{"model": "image embedding model", "dataset": "microscope photos of single blood and bone marrow cells", "train_examples": 194171, "image_size": 64, "crop_scale_min": 0.7, "horizontal_flip": true, "translate": 0.12, "rotation_deg": 10, "targets": ["smear"], "num_classes": 2, "embedding_dim": 128, "arch": "swin", "norm": "layernorm", "norm_position": "pre", "hidden_act": "star_relu", "mlp_ratio": 4, "head_dim": 32, "fused_qkv": false, "bias": "none", "qk_norm": false, "parallel_block": false, "inner_norm": false, "patch_size": [4, 4], "conv_stem": false, "depths": [2, 5, 2], "widths": [64, 128, 256], "am_softmax_margin": 0.2, "am_softmax_scale": 30, "init": "kaiming_normal", "residual_init": "none", "optimizer": "soap", "beta2": 0.95, "learning_rate": 0.0015, "beta1": 0.95, "shampoo_beta": 0.95, "eps": 1e-08, "precondition_frequency": 25, "max_precond_dim": 1024, "one_sided": false, "adamw_lr_other_params": 0.0015, "max_grad_norm": 1.0, "max_steps": 21100, "batch_size": 512, "epochs": 55.6, "lr_schedule": "cosine", "final_lr_fraction": 0, "warmup_steps": 4220, "weight_decay": 0.1, "adamw_weight_decay_other_params": 0.05}
Rows from block 3 of a small image embedding model, named by matrix and row number. Rows with one number belong to one neuron. Each number is 128 + 32 x the weight over its row's rms, rounded and kept within 0 to 255. All counts start at 0. Numbers have three digits each.
After each neuron's rows are labels from the 100 images, of 14848, where the neuron reaches its highest value: "responds to" is what is common among them. Only what is clearly more common there than usual is listed. The data: microscope photos of single blood and bone marrow cells. In brackets: how many of the 100, against the usual share in percent.
# fc1: MLP up (model.blocks.3.mlp.fc1.weight, 512x128), inputs 0-127
# fc2: MLP down (model.blocks.3.mlp.fc2.weight, 128x512, transposed), outputs 0-127

fc1.137:125122068132095152142199080220156119073103090078100130186084136143158168126148154119108120086099138161187140138121151105139157132131143072123117085173087106141103119127163160134049089155137081086134114099141172139123118173154147116080130107129132094097133089163127125183125015096100171123140136112099129092161113096130147112174110120121114164139094112118139071097173095074117150117139
fc2.137:143111115197123151107158153127177145111089152096141120113055196143138117162149100059115135125111128165080135043146142121139118100109145138193116117111126126157114102138181162102125130089136155158152128135133098120150114101172098115181104109112104148172128147163167190158113125132143194171107136147127190058096151152066150118166150156131064077178106127072176088186128075103113123135121
responds to: smear: peripheral blood (100 vs 16.2); cell type: segmented neutrophil (69 vs 20)

fc1.499:140142095065187100112142088090142149150119183120095163110137161160113097178130146164107063116112102099094100190148159160138138106085116124146127085123137153117139150116128121110045206092122147109130140137094187187179132106108140127099119145197163184141103155150072095146106130150115156144139110148155155168189088088087174155161111158082136136163089139122080119128148144140120108033133
fc2.499:136143130107129155078122109143246108156104139104114132161113110154112176137133121099050158160151138068115148078109113164162149119143170145136115137116108170206148150082140081114128085128121123135099158148179133096141148095136124153129126149144062139157159126151148200116124039170192147137127120133195174167141126120131178115119137092119076053144124156147157102144180118146168152170128
responds to: smear: peripheral blood (100 vs 16.2); cell type: myeloblast (29 vs 1.9)

fc1.125:214162117145206141073143202069111136107105083182149139109100136126114095124121084102111112129142109129147130157156171131129082190103144116103108144117178119114136152150068098112135124138195111174161082102116116149187107116110123153132092088100107138120171170126150134129166147091171127160118150147108127144097132098091121166176084134136112034057169146164074096092144106128153092145176
fc2.125:162119137133146119160145126156046136120086151149168108116149160220172118092099143074118107187145073122155188092164127090165097088117082103082111106133134161193138124094144134167142136132125147168187191140117187175150200147130119106132121138158179157157149126175183150124103130136145118144118107130093152173156142155155147081133093129166171127136165162057119136166068158133089126131122
responds to: cell type: artefact (42 vs 9.8)

fc1.3:150137082182145109109084169101172139130090184194145127140068187137162139092134031127112107129112123113120129176140201114088124155140088099109101124143115084083071135129172180100196137042128121094123160119116126076138075120139108149126100108151090088142178134124113096116109111117157111038152135113155074155121164122154150105110156103107155132138131111164172117108100110115139130100187
fc2.3:143112168151114180132094155132177140134083141082090154118072052109147118164051128160100127081105130178150068165077180117122094185152132103153146172146114167138118160131130120186146076101152095111129177131165159174155096085138109199169128104131123112118142115141190133138177122160105161129124141119125146136134132062114111134114121103147128104083158113171136092166138194155215079130128
responds to: smear: peripheral blood (100 vs 16.2); cell type: eosinophil (36 vs 4.2)

fc1.116:123173146122079149108201145131135126071111127106144132149121109119148197105167156122145149186153154065168145099126203110116133085129067121091168101123167094120123106145146175094134089094137138142092181146076121160141157113122121123147134127190122167124175096186109157196087021107094153091085153126138130133129127101108103115127137128142139212197078156154116116103138138148156101117142
fc2.116:152175141103132116127149176107120148081102158116115149119126113178137145121150155072062156103100173124122152124115120165141188054111150135140094106068190076057084184060120173087174146094096126144147130168091160165133206101106158117072133127166170104149120142117164102153151106191095110143073172142175089077131129098120134109116145119125151141116086114112166140174121138188143146127132
responds to: smear: peripheral blood (100 vs 16.2)

fc1.73:082167149181160165122160134114130169123109151036112143152099137125095133076055170128102100074141159126133105165148140145179188174089058131143120154055102120100138109175087148142094161048103116144142149104163076146133143132127116135166124111136086125093150099140129191110176180158115144173119073174142134134149109145126134144139135160173163111140080089147113108114099175146186110173146
fc2.73:136179105112190106165225075131121122121128131132139163091139067083140141154160052113201176133141136081152200091118125190117086148146114071166131106115092108109156128122107197106120121118134095127113122126107162072127184137170194153092121134126113149128152146168147145157110094109083162196070126134136112135139118200143129139105161180157150085107088156133110119153148104130146148111139
responds to: cell type: artefact (29 vs 9.8)

fc1.317:155139092101185131154090108105122094115176164110101142123123168121123093159104144151144100124124121179080126153148091135154126136144122106089109078142172117088097178196135151136213169164025175157164094118179072116124103125133166157179154144145122072098082152116072108183100128111103145138134167155150183136168114167070116125077125088137077135114139187119088172144116117104130148117142
fc2.317:113148155116141123101178123130149142132109121131206165158134144104181193109134091077112120118153102086116117098105071173102116122102070102071197138155103209176124110151162171102093108189139117073120154140162150061125110139079131073161153088128144119158168082109132137128131106093137187109089160154178127086134114112082126093053132108137091056152132121136130132114144146077139092112117
responds to: cell type: artefact (31 vs 9.8)

fc1.415:132153137191124118082150119111123135161059134110077073085117146137130176179137102092153109107136182145182080128119176123116083087168163108099105137182115097078125085083092104096114138141105125141116110096120160111124151107127152106103155136135139182196108137116157088133124166171159111144090060191121101069094132128167124123089113168155134167182111151129219151075178159146119156117172
fc2.415:181108101154128125103098133118155134162131100099158138123083088135124186125139151133141185129151141160156105149112137130130161130175115150098144146170228120131165113106118147089181117139107043184149143110130132129132120038106122151170109137070102150180132065164120128118146088156101076090134159168159096060117070105145144115114205148094093127120112159186143192147098139133111181098121
responds to: smear: peripheral blood (100 vs 16.2); cell type: myeloblast (28 vs 1.9)

fc1.463:118169086119101060127137125095172103161096142100123159127160155168087150079143107155127115188163132128166059164094112156108123106172087106196146100119113107128090136126076079139167131115156125132195120118058100114111121135147188155091133137123125072154179126141127227165112068141118165111122124069152147132147145162117103131126145109161134160147102104117178097068139099183175160089169
fc2.463:114107105131111142120109081127115152098118118136117129147104182182140176073126152124158141100177133059118212087133173131129106206196123163190066182097099095176133121109168180124210107125139159149166109105122090050157151094118137102048081124154123137158109153101123087134135130106109141089138139177146107120122112142162154119132085138127111088116092133075090114118127128104146143142189
responds to: smear: peripheral blood (100 vs 16.2)

fc1.466:109141130113148107190115152096147125119085117090093111077128179107150171106141166186117067167109132144193122141150129185142095123153112126112083161177103124128134047088146053141167113195159082148138132107195165080124132140125141091139137095153073217149089136114134114108181067095132127126167084138166122110075138133136159102142109099126121153125108152149149135157065131144113134117199
fc2.466:133140075085165122114088111059147163154138146106142153139054083134095083141133202145125181116084117129113168207142045151105124132169136104112176111113150145150157185122049137115094127102106145128155158109138139156099130096109085146157121177150119115136150143119082107122125149107180106182151081136132138152145109114128091182170148076086136115127077115165103103107050162165113084103091
responds to: smear: peripheral blood (100 vs 16.2)

fc1.118:144214134142083087088132172086192139128087121090163119121109086137143067163105196131110160101099103095131110109178145119102205119101109146128136191161112125096109138144161079145181083086184156133119102095106138106103138106102145142108156103173158084086183115131083098179075083111122154104188105115143101135093086125158151124158082177155151109088105110160116160109106093146092133161131
fc2.118:162146135142126090130127162145139107179221156107109130131185103124085113134100142052170109138172154162137156131119083122087207142125156059087123119173190082113099147077127119143104105088126135131088119147104157134100142108107136101170176110078112138144171145084117108103123108075091161138104117151037082091122121118082140209125131115121185122105115142131131130123166162151092075099164
responds to: smear: peripheral blood (100 vs 16.2); cell type: eosinophil (36 vs 4.2)

fc1.368:143174132094103129116170126078108155147130131138159108132152199189157129169164070129196159123096105152153133154177145108146114077102125066111129148186098133140163090033131132153109143128152151123100123114106130125127151123176108129181164135128095195167106150114079160103078118151167164139157133124168177007142133102139155089118122113134123127109118152108088171165182095147125172159128
fc2.368:125100156087111111122156070103180113119123190103176150162166074180082167101192122154097146127129072142143095092109121047141157178146113150159132160128218123157117139130119103062156072097111077084131163093165120082135132151167133118138115177169097104134096126136120079122106121124132120123156118090118116134119080143109080118179158140105134175073136047107105149078151105092139104131152
responds to: smear: peripheral blood (100 vs 16.2); cell type: segmented neutrophil (53 vs 20)

fc1.216:148111132149099070146133164106090105092077131089135138127126105053121150139129157144084074134109127059119105078140138142083204149124127152097147176144169085177115106128133148202118123151089152163105146147053152085119188130129143135169161117117144126137148162088153112105102082048153120133162124211102072117182112126147112147199059131107169143120099174138161140120125095114147113129133
fc2.216:162058110157097112114165076085100183134131094130106131096116202120123170111123094155144078134148156105179106152089133158158176149161170205105138129133148112166107132150160158130109188136087109117130120151109168040105119160128098146152133134177121117154150095163108138155130071150142089123126195140136171127123050084114134168092115099112058124166147074116133069178086085125133120122146
responds to: smear: peripheral blood (100 vs 16.2)

fc1.275:115102151077124105054127194154120116110140146154136135066110098128171133094144091129160113084150091141123145106154124154049164131139165116097155155080155138101089128127164202141115213096104073100145070110159090092146141092172124121130178153128136092124187107159194120125158190100146189075191118134109157127162149160133104108104154166136139144090088138101129169147155140147122097098090
fc2.275:125125128130154103089139154108137061127155185149196086127172157113146124148132150151177133097157135135166131112110134209112118158118096048179087097115043116107163127108146135141101194172097209195114130123121096089140111106126126094145090127201150170102100114150135121109104158158104110156129098099124150184122144141164156096072103074124159067094164144128126096101170138097121144148093
responds to: cell type: artefact (25 vs 9.8)

fc1.400:135111121094129107140138126129151093124167167081141155123162075108169093148178114095125102177139175079137075077129116105165146081141093195184147100051076099099097133169129098183165113158122091127162166144104153091130152102133124149101087114105144104102135099162097141133149099158060162062149110119153145075135074075109165127070129154097091116138124105114154171160117122125028140136125
fc2.400:091068183159140094104140130105135144071085169121140103126123180130173163128140133100137105136130102076106107206140118102131158124131093150127150124137120151106142145109134186132201096147198239165166120177100131144190136144102154094067102142097138129107162090118101092114075136124080135147148114092170139111102155147110072132119044124169172109085116151117149129165143166105096087144104
responds to: smear: peripheral blood (100 vs 16.2); cell type: segmented neutrophil (55 vs 20)

fc1.477:086146159124182134172127167073139175137154184142153121140096124136161095110120079236062097142129160114088128159165126147144060111111144113160070132166139107091107128088143150079140138130145096158151130122099124145129107078137133108127113172108181102228129140124123107111088117089166079112085167113170140118126090164148184130142132173134130154064151061090140101144135128167109181124107
fc2.477:090123087062135142116102135100136136104030095122126101114101086088145145115171119137102114112139150105145168135154107155166154145156084116103156081141170069151037096158117042145160101171094152094093161152132159158129156128134094112142171164159117093121148095164111145133126097173127187111101127195089098068100130140125113118136093149094108142187138123159156153104121124117087207087084
responds to: smear: peripheral blood (100 vs 16.2); cell type: segmented neutrophil (40 vs 20)

fc1.183:139126103055160166138170142118150100145108113157133143088146133114087130098146125101085159148160123091190068131138165154179113130031109146114131134170121160122143101106143071134123153110193141079094176175130088156125175130140165130158096146121102102137144111138149128112104084116110109156184120140130157164163148169165088140100076093111195084174160093132041119136161195122153162130187
fc2.183:155129149072109109156113127135088168174124159134078100133174077122176136110153126066074108142108214180105101089131147135172074130071129098173094143122096169092127151162138114133072141067135120164132158133138125183104121109136089080183121135120151137129134098121206180157068111161085081144136156154116161119161092189130154136100103169170140094080131160105105122171140133115103070109137
responds to: cell type: artefact (26 vs 9.8)

fc1.96:121111138114095173145142098161171142138202078114151136096162104100109105140103138143120143097136156049193112104108165116088159134162115137055145133095106142150116117112167097134162098132068144103192152114164125118170105143149191150092150171092151128135089069096111107169116209081149170098138083122102177216080125133152088115171082081160119093128096142139100150142117138127151112087113
fc2.96:119127149128107115194094165134142050125152126164121127126151073108087135110168136198104071081160023089094057109099115164075101126146114177077138119131146073128191086118121123123107154145180114106142167112134079094139141138091138133179168157127090088092149153139116108128159173111167199099118121145130118113136153098160106100113137187148166149135085076117157105116132118164176153129136
responds to: cell type: artefact (31 vs 9.8)

fc1.208:181154095168068133127131128154134137098088085104201138084198145148170136167209110128154151123120111116147153122169160193108116131136100131055133093154135169156123121154148114118141132067091164054123105126151117110170107091132143076145143069071157152150178132111076131147080171142116124129061134113150081143055111148139111119105106139136140125087086095102100128165152138137070175153101
fc2.208:123105093144081091097054105119131175120099093208107142138147168101131167117098149106119117124166138156111115133086105115062129123113121100084132118162166085059098160145131116080190130080107182129106115177062156073119118140161153094094113114159151099164134092080089093128171149110135042096147158103159159057104131148093118112125130089101157128081132108153158103103073191132139141114132
responds to: smear: peripheral blood (100 vs 16.2); cell type: segmented neutrophil (44 vs 20)

fc1.63:155108181126088141142218107131149174138098173112112105078135116124117165061195118091151129165158076135205216149121150158115125038149078125125188147131125090105130108130177136148121107102087145098135152128116092157158102095142069134129143077113159143146198106149111100141150134098126161151128134131087091108130110151059155085138112143117153112175095138076129110113148120088122153122073
fc2.63:182138137109115143116087118085102150172090107077120143121140099165143131137125155121075082081219171105144119083150118140091128151114145125096132171063144094185127196097202167105110058142165096112125103123126036154130138094139086116143172125123143088104136122089119095165086143111151097083119104130102099062087154111156123125096092069098153184125175124155167151097114140136105112152116
responds to: smear: peripheral blood (100 vs 16.2)

fc1.18:119075136131147118100118137139127141083119101143098068152154158107088151120108124104129168146130127067081185134107139105187105141099096130081077141182185095078114136124121126120164133171145080098107138140125126141179107121114192135142141077111221209112089142095130154144127096177181168055116152176137119154098083099113082189167112121145155122092178109132133098066139122098082139120135
fc2.18:166153079079103191124079153110197171195137067131080185111123101127129118135073131113141144125142133114106153153180173126095176121177137152112135151102155106129119098121158126109178129149123114071168080105125125137118157149116162101134173124089142191159188165188112167159151094183152135101134137170136183092145133099095121092172102114143116170123111112132070162083124155179142109053151
responds to: smear: peripheral blood (100 vs 16.2)

fc1.242:108119132154153153159095125114154197108118152076131122119128098123154135110144112141149154154117205131124135126151146063110093089143231097095127177113179125136106073115090140102176084076088101141148106139123122110179090107183108135102187160100153195073162120101194070158133130160115122133105143176137188084108093112158122089105137127166082184160148166161138147114147181103101136135132
fc2.242:152082116144136138164093161109198137089152086086115079128161151162089140097131051122197175142156126122115099145127115124120188129120119150195102148170153154137130123148194071098076096072149104111134189114155134176082128135114164174114118104111099112145142144175116178141124080102064128109128134146143131120090088096094121095123137115111087138211132151128175153130084138170067122063141
responds to: smear: peripheral blood (100 vs 16.2); cell type: segmented neutrophil (55 vs 20)

fc1.280:132152135138075092174069123120180142117086112057170091101161120107117143164115144158102138181093160201094100193089127094114099087089168104140129154182180155134118116113129134093135161178116120136135140160133111180117141125161049115139153183110161184157099123146134154131167116148144113185123110146087168158112158145111070150121063057145115163152162120172140174125182110112111129179120
fc2.280:118142156094138185168140129118098154131207101144152129098143086146097112180160112128134152138155118153130103121091135110101130043104129112132129163135218162176080140109144142058105098140113166076120167121100129132149136098069140064159168158177117158138152134164111073089112115099096138074163146113192149120185131127213124104117146053126133092122090142118122122142170120136088093115186
responds to: smear: peripheral blood (100 vs 16.2); cell type: segmented neutrophil (45 vs 20)

fc1.413:090123196127115094075127108122095119136164129110128153209124127130094153128114171092122154115113138112169132137183148095074096084102169125081096154203105129087198096112070160119139158158122102115094121181123119105181132157136199143092167150176133193094077135114113147155114121125158092142096123106179106097087102181172111107094134157119067127154129134157131186143093158145059120101107
fc2.413:107148128218139082133150178122129152097137140081136121101126159165111125099163151188164134178141098128144190118119080134152113126139170160144115125189136096086180083187101096154110158060126108143120094114118133146121089078159117093155107160142122124140111177100124175100139125118110104159120090177207184076152146072197141136139122067161140161158146105081122061121083125158156113147153
responds to: smear: peripheral blood (100 vs 16.2); cell type: segmented neutrophil (77 vs 20)

fc1.167:153170099098149139128139154142209073055097156131062127145137148169077168169086062121119134114099107160124165130162094113134115132100152124112116085095173117105129099068105142096128145147156160106128067115147113106166132166163128173136160088152168090117204154192087132126166132109149171128100156084130083123137087164167098096142165116149133142158061123180119107172131124045129117147126
fc2.167:133081204117069131172102184069101141113098151096134130075096107109134067158113137133133181150162149173097145158129153077119084121150138110118141144125124116164163092076116127051140078123090138126116102162186108128161104112125104075091097108111089144143084124134195163116137079143142063134104109167172158140178125122102086157140158107074133099094061115133156164165156086110144104127187
responds to: smear: peripheral blood (100 vs 16.2); cell type: segmented neutrophil (43 vs 20)

fc1.453:147114163167070184121157081108179139127140087141177151160093096125118180089115148112113163090106113111153165171106131178155081136120096183136193127050165159134144087149107130161124105080094121161091113112095144114148135134163108151166101122154159138101160128144102102096150067129108108142096094207107159204130069068192106116147124123127105128144192131128193169134108149103150143148162
fc2.453:110118184136116200085057100136079140128138096145139134166119096214163157066118113133137128165091144126077129132136128129118155128139119108099186113135116077124099072188136081213186081103079134110093096164090178132104159142175129170095140113133157075124119135114177120141093119143164149083163152146124106156154157072173183184109132117120165109114196154144109144134115145103133105099135
responds to: smear: peripheral blood (100 vs 16.2); cell type: monocyte (31 vs 3.4)

fc1.160:128110125106203124149157077218189102093158137133138111137102100162132126113200051124127133094150167109132062154167133183123131103108137122136119127094134121080124179136118094144105128137149126094095181174137107085139098131119164115089124110152122148126173129143112141061114119121110130136158134111123173141158114164106095215101080137158197090107190203054094144150106106104122146151155
fc2.160:104117109058178182096169137124144131101086189137119147128160120152118131143131097082108146156111179201115100116137113141111135102059091179120072140108110143084159168127144100107088161100180147102085179195132149207171145182155086146111118112144118143111134146149201128132134089167120139155155159103119127131093150105170100147075101124118178073151135135123033147134159098139129127146170
responds to: cell type: lymphocyte (35 vs 15.2)

fc1.373:149175154143159074190102124053144135143163154123156101144146156110116144124096117172088136124154138121114144114131147079152130133118156111131106149139184186055073131119169194097109087080117132132162117130085102122064110139153144135144157096115145074086167133082134079152125113162110165120164190105169076149137158097163158117168170103159168141135163103135117164093076118084113051205124
fc2.373:188144082153131124124140172067098158141173112173079149135144121089099100162136112116187120125190131132122158123117154114171181126144155088152175157111109137100115108115127079076174078149131083131110082134136133170118137107117120139146102114181131165144222215057117137184157125125091136145141151138115176119141169061103132134130106129177063152145132096207137120187137127103129103156116
responds to: smear: peripheral blood (100 vs 16.2)

fc1.420:095173112161117096178095132135110166118180105140116127053098132127184116108120171137121153085139114173124167162112127127079120107139094119147163098138091109178185090076122101168152079100115116159127182135152190138080112152123145105118173133139097171146095120145146108138176117080142145104140103096135207132120070119181143181116159070158130164158086196126099163093094050100149106114174
fc2.420:122096085166095156196082149142169128183109095055156123142120124167156134123109095094095133114137048076143072084148066104132124142178136174141204137151194144093136152116118170106148125073155140178157104135103122127125099156074106159111119132151126149123154170121072163113108113127119148138135123107126135090065096062129158131120154117091133152115073079153053147149067146132136095111096
responds to: smear: peripheral blood (100 vs 16.2); cell type: myeloblast (27 vs 1.9)

fc1.190:110174103149109153149094117098067155142103200107124057127135120090091164166127109080155081191148163182109144145117085094126136059105164132146099096154155156173117127153113173086090151117172105121042046087113153088125120125160128169124172155115152159115164131034105129107138169147204133120102158149178152143113151140166140103125110154126127106096109112120136085121090142146156161122125
fc2.190:178102169123115094132147141141069166191086064151129119133144152186054116113164175143172135137162118072118129119197148107162137065145157147207168142096132061128159130126157105150088092115100096145099142129109135083157144161116063117072101094191153131128118131165129146155139109144091192158135075154080110116105129118145147109137085150128147117120115053181143126167138127169090115123143
responds to: smear: peripheral blood (100 vs 16.2); cell type: segmented neutrophil (47 vs 20)

fc1.45:099143075081121156183126101093141123059122111111160151123109133149159107143117124155075144153148094131116152163134150112111129069099144076184185131130111101132122040149141091099114119085103135092153182080145090200125133132126115146135127133135061141117183121185142129160129093154111107143132133045136136071165099118130128153079140145117151182147109181054150149048129174139127121063115
fc2.45:124109147090137168145155089116112169050145187068142118146085131131079128137112115161142112119169091131136108121177152082151141153136123165087125079060155162177120130141171149163176089136155093166159129135131128179125129066160121214151118128137148156123133158092099154162122156088125192127139116158145123095067118134189135088091141136136158142150186097105162062161171092117042136121122
responds to: smear: peripheral blood (100 vs 16.2); cell type: myeloblast (26 vs 1.9); cell type: monocyte (25 vs 3.4)

fc1.356:130150134156138110065117059183096150107154100128156150140161161096143209114134072192127151101121162140139104122110131099095142124181130116130129176117164103130088119092167144166118107096079145112085163167080164186140165125130143138133138122114147160158163117096107102171066110110103056130171141118127139142091147139070163132100120160152192194169094092125128164149157074168163130192184
fc2.356:154118110135088124156104205099181153154171169158195180115091122116118120193144155107108138088170079124142200115083091142146164127138148138126117072161112189119156117102129113089156094163085103116113113137151121109109111097086102100081165125155100128157134166151109154166121127093066161086162134151094063098124121110101126101111118144113068167107069091160068075139068182138144101129103
responds to: smear: peripheral blood (100 vs 16.2); cell type: platelet (33 vs 1.1)

fc1.481:139095102132103173147143121189120162091171158111177123137147151082082176130097072127140112080141193095164130138112175107114113127106107143113122120160156178131131093138125094114143207151100110073114133129105135210173134170141124156135206123119132120132154105154124208204180105128116126161103145191119147078130118084065130119137051147148125114116110132152146128102146085146113123058083
fc2.481:186181185089137125122194141152148118141075091080075147148169170188145126103141128111166148152107146116170118087123109118124145119107169148145116122093200126115113136129150143135115110102123133148064149123089154154137175162068175105081171104176125185133113183126168085123122097159120072083148158063168084087139183114062150150173098101088139118134063100125117145112154107162141116094135
responds to: smear: peripheral blood (100 vs 16.2); cell type: segmented neutrophil (43 vs 20)