Weights of a small image embedding model: widths [64, 128, 256], batches of 512.
Rows from block 4 of a small image embedding model, named by matrix and row number. Rows with one number belong to one neuron. Each number is 500 + 25 x the weight over its row's rms, rounded and kept within 0 to 999. All counts start at 0. Numbers have three digits each. After the name is the row's rms in percent of the matrix's.
After each neuron's rows are labels from the 100 images, of 14848, where the neuron reaches its highest value: "responds to" is what is common among them; "colour at peak" is the nearest of a few named colours to the mean colour under the peak. Only what is clearly more common there than usual is listed. The data: microscope photos of single blood and bone marrow cells. In brackets: how many of the 100, against the usual share in percent.
# fc1: MLP up (model.blocks.4.mlp.fc1.weight, 512x128), inputs 43-85
# fc2: MLP down (model.blocks.4.mlp.fc2.weight, 128x512, transposed), outputs 43-85

fc1.263 087:499521528491498536476504474471532539496481568512517517427468500518491457513486518522510493526477515481483490498495541506498508465
fc2.263 081:519495460485505539469498490510504489514531476514530490497499476490502503502479512505507504509487484459464505501548511491554467499
responds to: smear: peripheral blood (100 vs 16.2); cell type: eosinophil (38 vs 4.2)
colour at peak: pink (59 vs 24.2)

fc1.502 101:467546475517526479484518517500547495474462439508480494476507467529520494534501514474479544526498494506531529466490511478471514486
fc2.502 107:525501522482499474532506451512497503490492496510490506476534471559517487532524571462559481514500485501468506464495564516500485513
responds to: smear: peripheral blood (100 vs 16.2); cell type: segmented neutrophil (54 vs 20)
colour at peak: purple (57 vs 21.5)

fc1.188 139:488544513493504481468544490533455486476504497459547451522468507500500473492522513512492505516506503482469544519503510557513519504
fc2.188 165:510437471490523488515511472474486494503521527472492542460463471476468489510511506480494456463465507535542511497488483477502547476
responds to: smear: peripheral blood (100 vs 16.2); cell type: segmented neutrophil (67 vs 20)
colour at peak: purple (75 vs 21.5)

fc1.364 098:490521484501527457514510529508490474524521467492492493483500522504525497541492537490494527511525501488503524530516472505522494518
fc2.364 106:474528498503481465535480555478496491491536480538493514529469529509470504503507497505510530531508494508509549514463482515495500494
responds to: cell type: lymphocyte (36 vs 15.2)
colour at peak: pink (62 vs 24.2)

fc1.490 129:512447533520485495451507503491475440527476465487472520484504548539519548479511499506467507520475486525522462476484525482510528511
fc2.490 114:518487495488489496507500526512484486513524537467513542514505500512508499520513462486489475501496510498459515495460537493497492521
responds to: cell type: artefact (26 vs 9.8)
colour at peak: purple (95 vs 21.5)

fc1.420 100:463460478496499508473516490478502492497495478537499532508489459553469533463523524490513499510533515500495467507502534488511446488
fc2.420 098:502509459515525477503476516531476532492485491484530546547468497512464518484524504486504492489492530458464479489477487513489510496
responds to: cell type: artefact (30 vs 9.8)
colour at peak: pink (56 vs 24.2)

fc1.497 098:497494473493471470495482520532474475522523500485476560507510483518494467478475547477482469487500474494512477500477532510445512512
fc2.497 092:501499493516476492507487506463512500479492526493504473494464470479504518542466519528460509479520463476485543517524486458487460538
responds to: cell type: artefact (34 vs 9.8)
colour at peak: pink (75 vs 24.2)

fc1.236 098:547490518479523528465490478480499500513475515485523521494489468453511514450511483491472492515490490475491519533466456511526478498
fc2.236 091:533479483452461500459537455473538487514519486510481513529498511495524529513500487486543545518531486505551515522456485529487545497
responds to: cell type: lymphocyte (35 vs 15.2)
colour at peak: pink (86 vs 24.2)

fc1.483 106:496465461510548541454483526468478508532462498453511483444521442459521477479525492532545519547491514475493464510497514515488476508
fc2.483 093:483492496519502493519477505518475495500513473489531470496465539455514500501497469499518535537492537529472519520489472519507496497
responds to: cell type: artefact (27 vs 9.8)
colour at peak: pink (59 vs 24.2)

fc1.362 088:480509505517463504460487482513527482457522444516482552483507508521461485502494483474509543508453482476520509517508485515500501526
fc2.362 103:519479484498479508481519502485462486484496498474471487460488506485542480498525495520496556508479500500544512510551470526497486485
responds to: cell type: artefact (29 vs 9.8)
colour at peak: purple (70 vs 21.5)

fc1.448 123:459505506503498504529498496492537511500484446506480514498515496548480522489485534533503547501495485475526524502471522507461551494
fc2.448 120:506484453548469499499462531534484529474523476519523468497461531457461531487493496501497516499488527523520543489503524525513540532
responds to: cell type: artefact (32 vs 9.8)
colour at peak: purple (58 vs 21.5); blue (25 vs 8.6)

fc1.330 101:499496477467510519495523450497515489521458520482514485501534472486466554525507495486519491514486468500496521483476486541436470489
fc2.330 103:559518479481553470533465496515539444475534513511513476481494517534490507509497447526504536472550478539523474514467488511502496499
responds to: cell type: lymphocyte (35 vs 15.2)
colour at peak: pink (88 vs 24.2)

fc1.314 086:489514494472509510519488492449492463516484510533504462490522487485505499484508474493472530528478503540535449508540478486506540508
fc2.314 090:497528446500506463492492534539475552488513474485517495551471541555457502473487520484487510492503518525493439490522536495551516503
responds to: cell type: artefact (26 vs 9.8)
colour at peak: purple (66 vs 21.5)

fc1.276 098:524480513500484470469492517472474525521522524500482510531509482500530500504472453499451487467491525447549514505509526468515467527
fc2.276 099:516461472511480525505511499495474508462450526508511518523496476506485502518507471528486479544540553540525486504507463541502466492
responds to: cell type: lymphocyte (34 vs 15.2); cell type: artefact (26 vs 9.8)
colour at peak: pink (68 vs 24.2)

fc1.143 127:511531482529468501505467513507479513500493500531524483492531513472479489516541521474518539473556479516513511491501506476519476484
fc2.143 146:516512502480520501500489527490535523516468556440536526496501504455479506530519477499522470497520539534467507540474473508466492456
responds to: cell type: lymphocyte (37 vs 15.2)
colour at peak: pink (51 vs 24.2)

fc1.29 111:475508519519543524485536515545511482545523501466520528526506461497435519506500490505463530491463481512488539490469489527485508500
fc2.29 120:503512465540464483517478498492540512499511483530457516442491460446485506482494513483508514514523471500496495471511526529523480540
responds to: smear: peripheral blood (100 vs 16.2); cell type: segmented neutrophil (63 vs 20)
colour at peak: pink (78 vs 24.2)

fc1.5 123:539479477494502498569516495497472537474511485468484535508527493482510524445524529491494474506482513519522501514498463492508509416
fc2.5 100:520526526479542464536525440501459502529482533492513508532547498476517521528482489456483490462507479485503474514472482565488446478
responds to: cell type: lymphocyte (40 vs 15.2)
colour at peak: pink (86 vs 24.2)

fc1.171 100:523515479458508491499503492489469493531490511482514514590529517475501543491510498466502471503504504501438515462465527450501501529
fc2.171 099:501450529501484513485485563502470496526473488536507471500510503485454507505511508509488468478514525492500446512539470550531510540
responds to: cell type: lymphocyte (42 vs 15.2)
colour at peak: pink (58 vs 24.2)

fc1.322 091:473483486524489501459524540484481503501498530534478551462529446513493516491471487509473507490505508492520491504495485471524487492
fc2.322 075:487509485483523465502511512484509515444493521494536493483508500494532465510522474487543486543519513485510507496501528515495527519
responds to: cell type: lymphocyte (35 vs 15.2)
colour at peak: pink (78 vs 24.2)

fc1.325 092:516457484463472531458473448480502526496478499508524458471495486481482470472492512542519478515495506523540491489522503481539507492
fc2.325 103:464525462472463454524500552497476489481493526487511521485487518505469532525484548480458483499499524451515463502501507492480558523
responds to: cell type: artefact (36 vs 9.8)
colour at peak: purple (84 vs 21.5)

fc1.40 086:516492498477497462497535497460507468516453521481483565548524473472482546463488480506524510471510524502532523472474489514501493500
fc2.40 080:525514512510502482528465493546507510519513497468475512510510509486537537535495467496499478511501527467494448493472503510490482500
responds to: cell type: lymphocyte (43 vs 15.2)
colour at peak: pink (82 vs 24.2)

fc1.205 108:484545477494504457479527528486515550492507464518484532511510498472501519530512491496473540474479505448477539496512501521491497499
fc2.205 094:486517527463501494495475517500496550476505493489527498484522496498523507489539483515492501509507515501500536493423533497490536533
responds to: smear: peripheral blood (87 vs 16.2); cell type: segmented neutrophil (57 vs 20)
colour at peak: pink (62 vs 24.2)

fc1.145 097:500543508494473505524499456543471544476496511496447524498506488487515479483473519493484501522443520512497478504448530504495519484
fc2.145 096:555513474487506531540488468506525443504505499506496518529477549545486469493530510497476523515539532495484500488495541509490467451
responds to: cell type: artefact (29 vs 9.8)
colour at peak: pink (69 vs 24.2)

fc1.461 091:524476487528500513497509563515524442502511529521524509529464467504516538476460500530514479512458505468499483483517499463481489485
fc2.461 082:487537476513475489477482488487493498513482528554562501531534525468475491507501523474527478492484524444498504489486478470480472487
responds to: cell type: lymphocyte (46 vs 15.2); cell type: artefact (25 vs 9.8)
colour at peak: pink (52 vs 24.2); black (27 vs 1.1)

fc1.134 130:518502542509503484507549550458469542511479514529519508545496519466505548496514501458493529511484503499471502492497476481530516488
fc2.134 108:524482501478497456465483473495528475507519481453503542534527547539534522501497511461500488525493527462526490507567495455502488451
responds to: cell type: lymphocyte (36 vs 15.2)
colour at peak: pink (73 vs 24.2)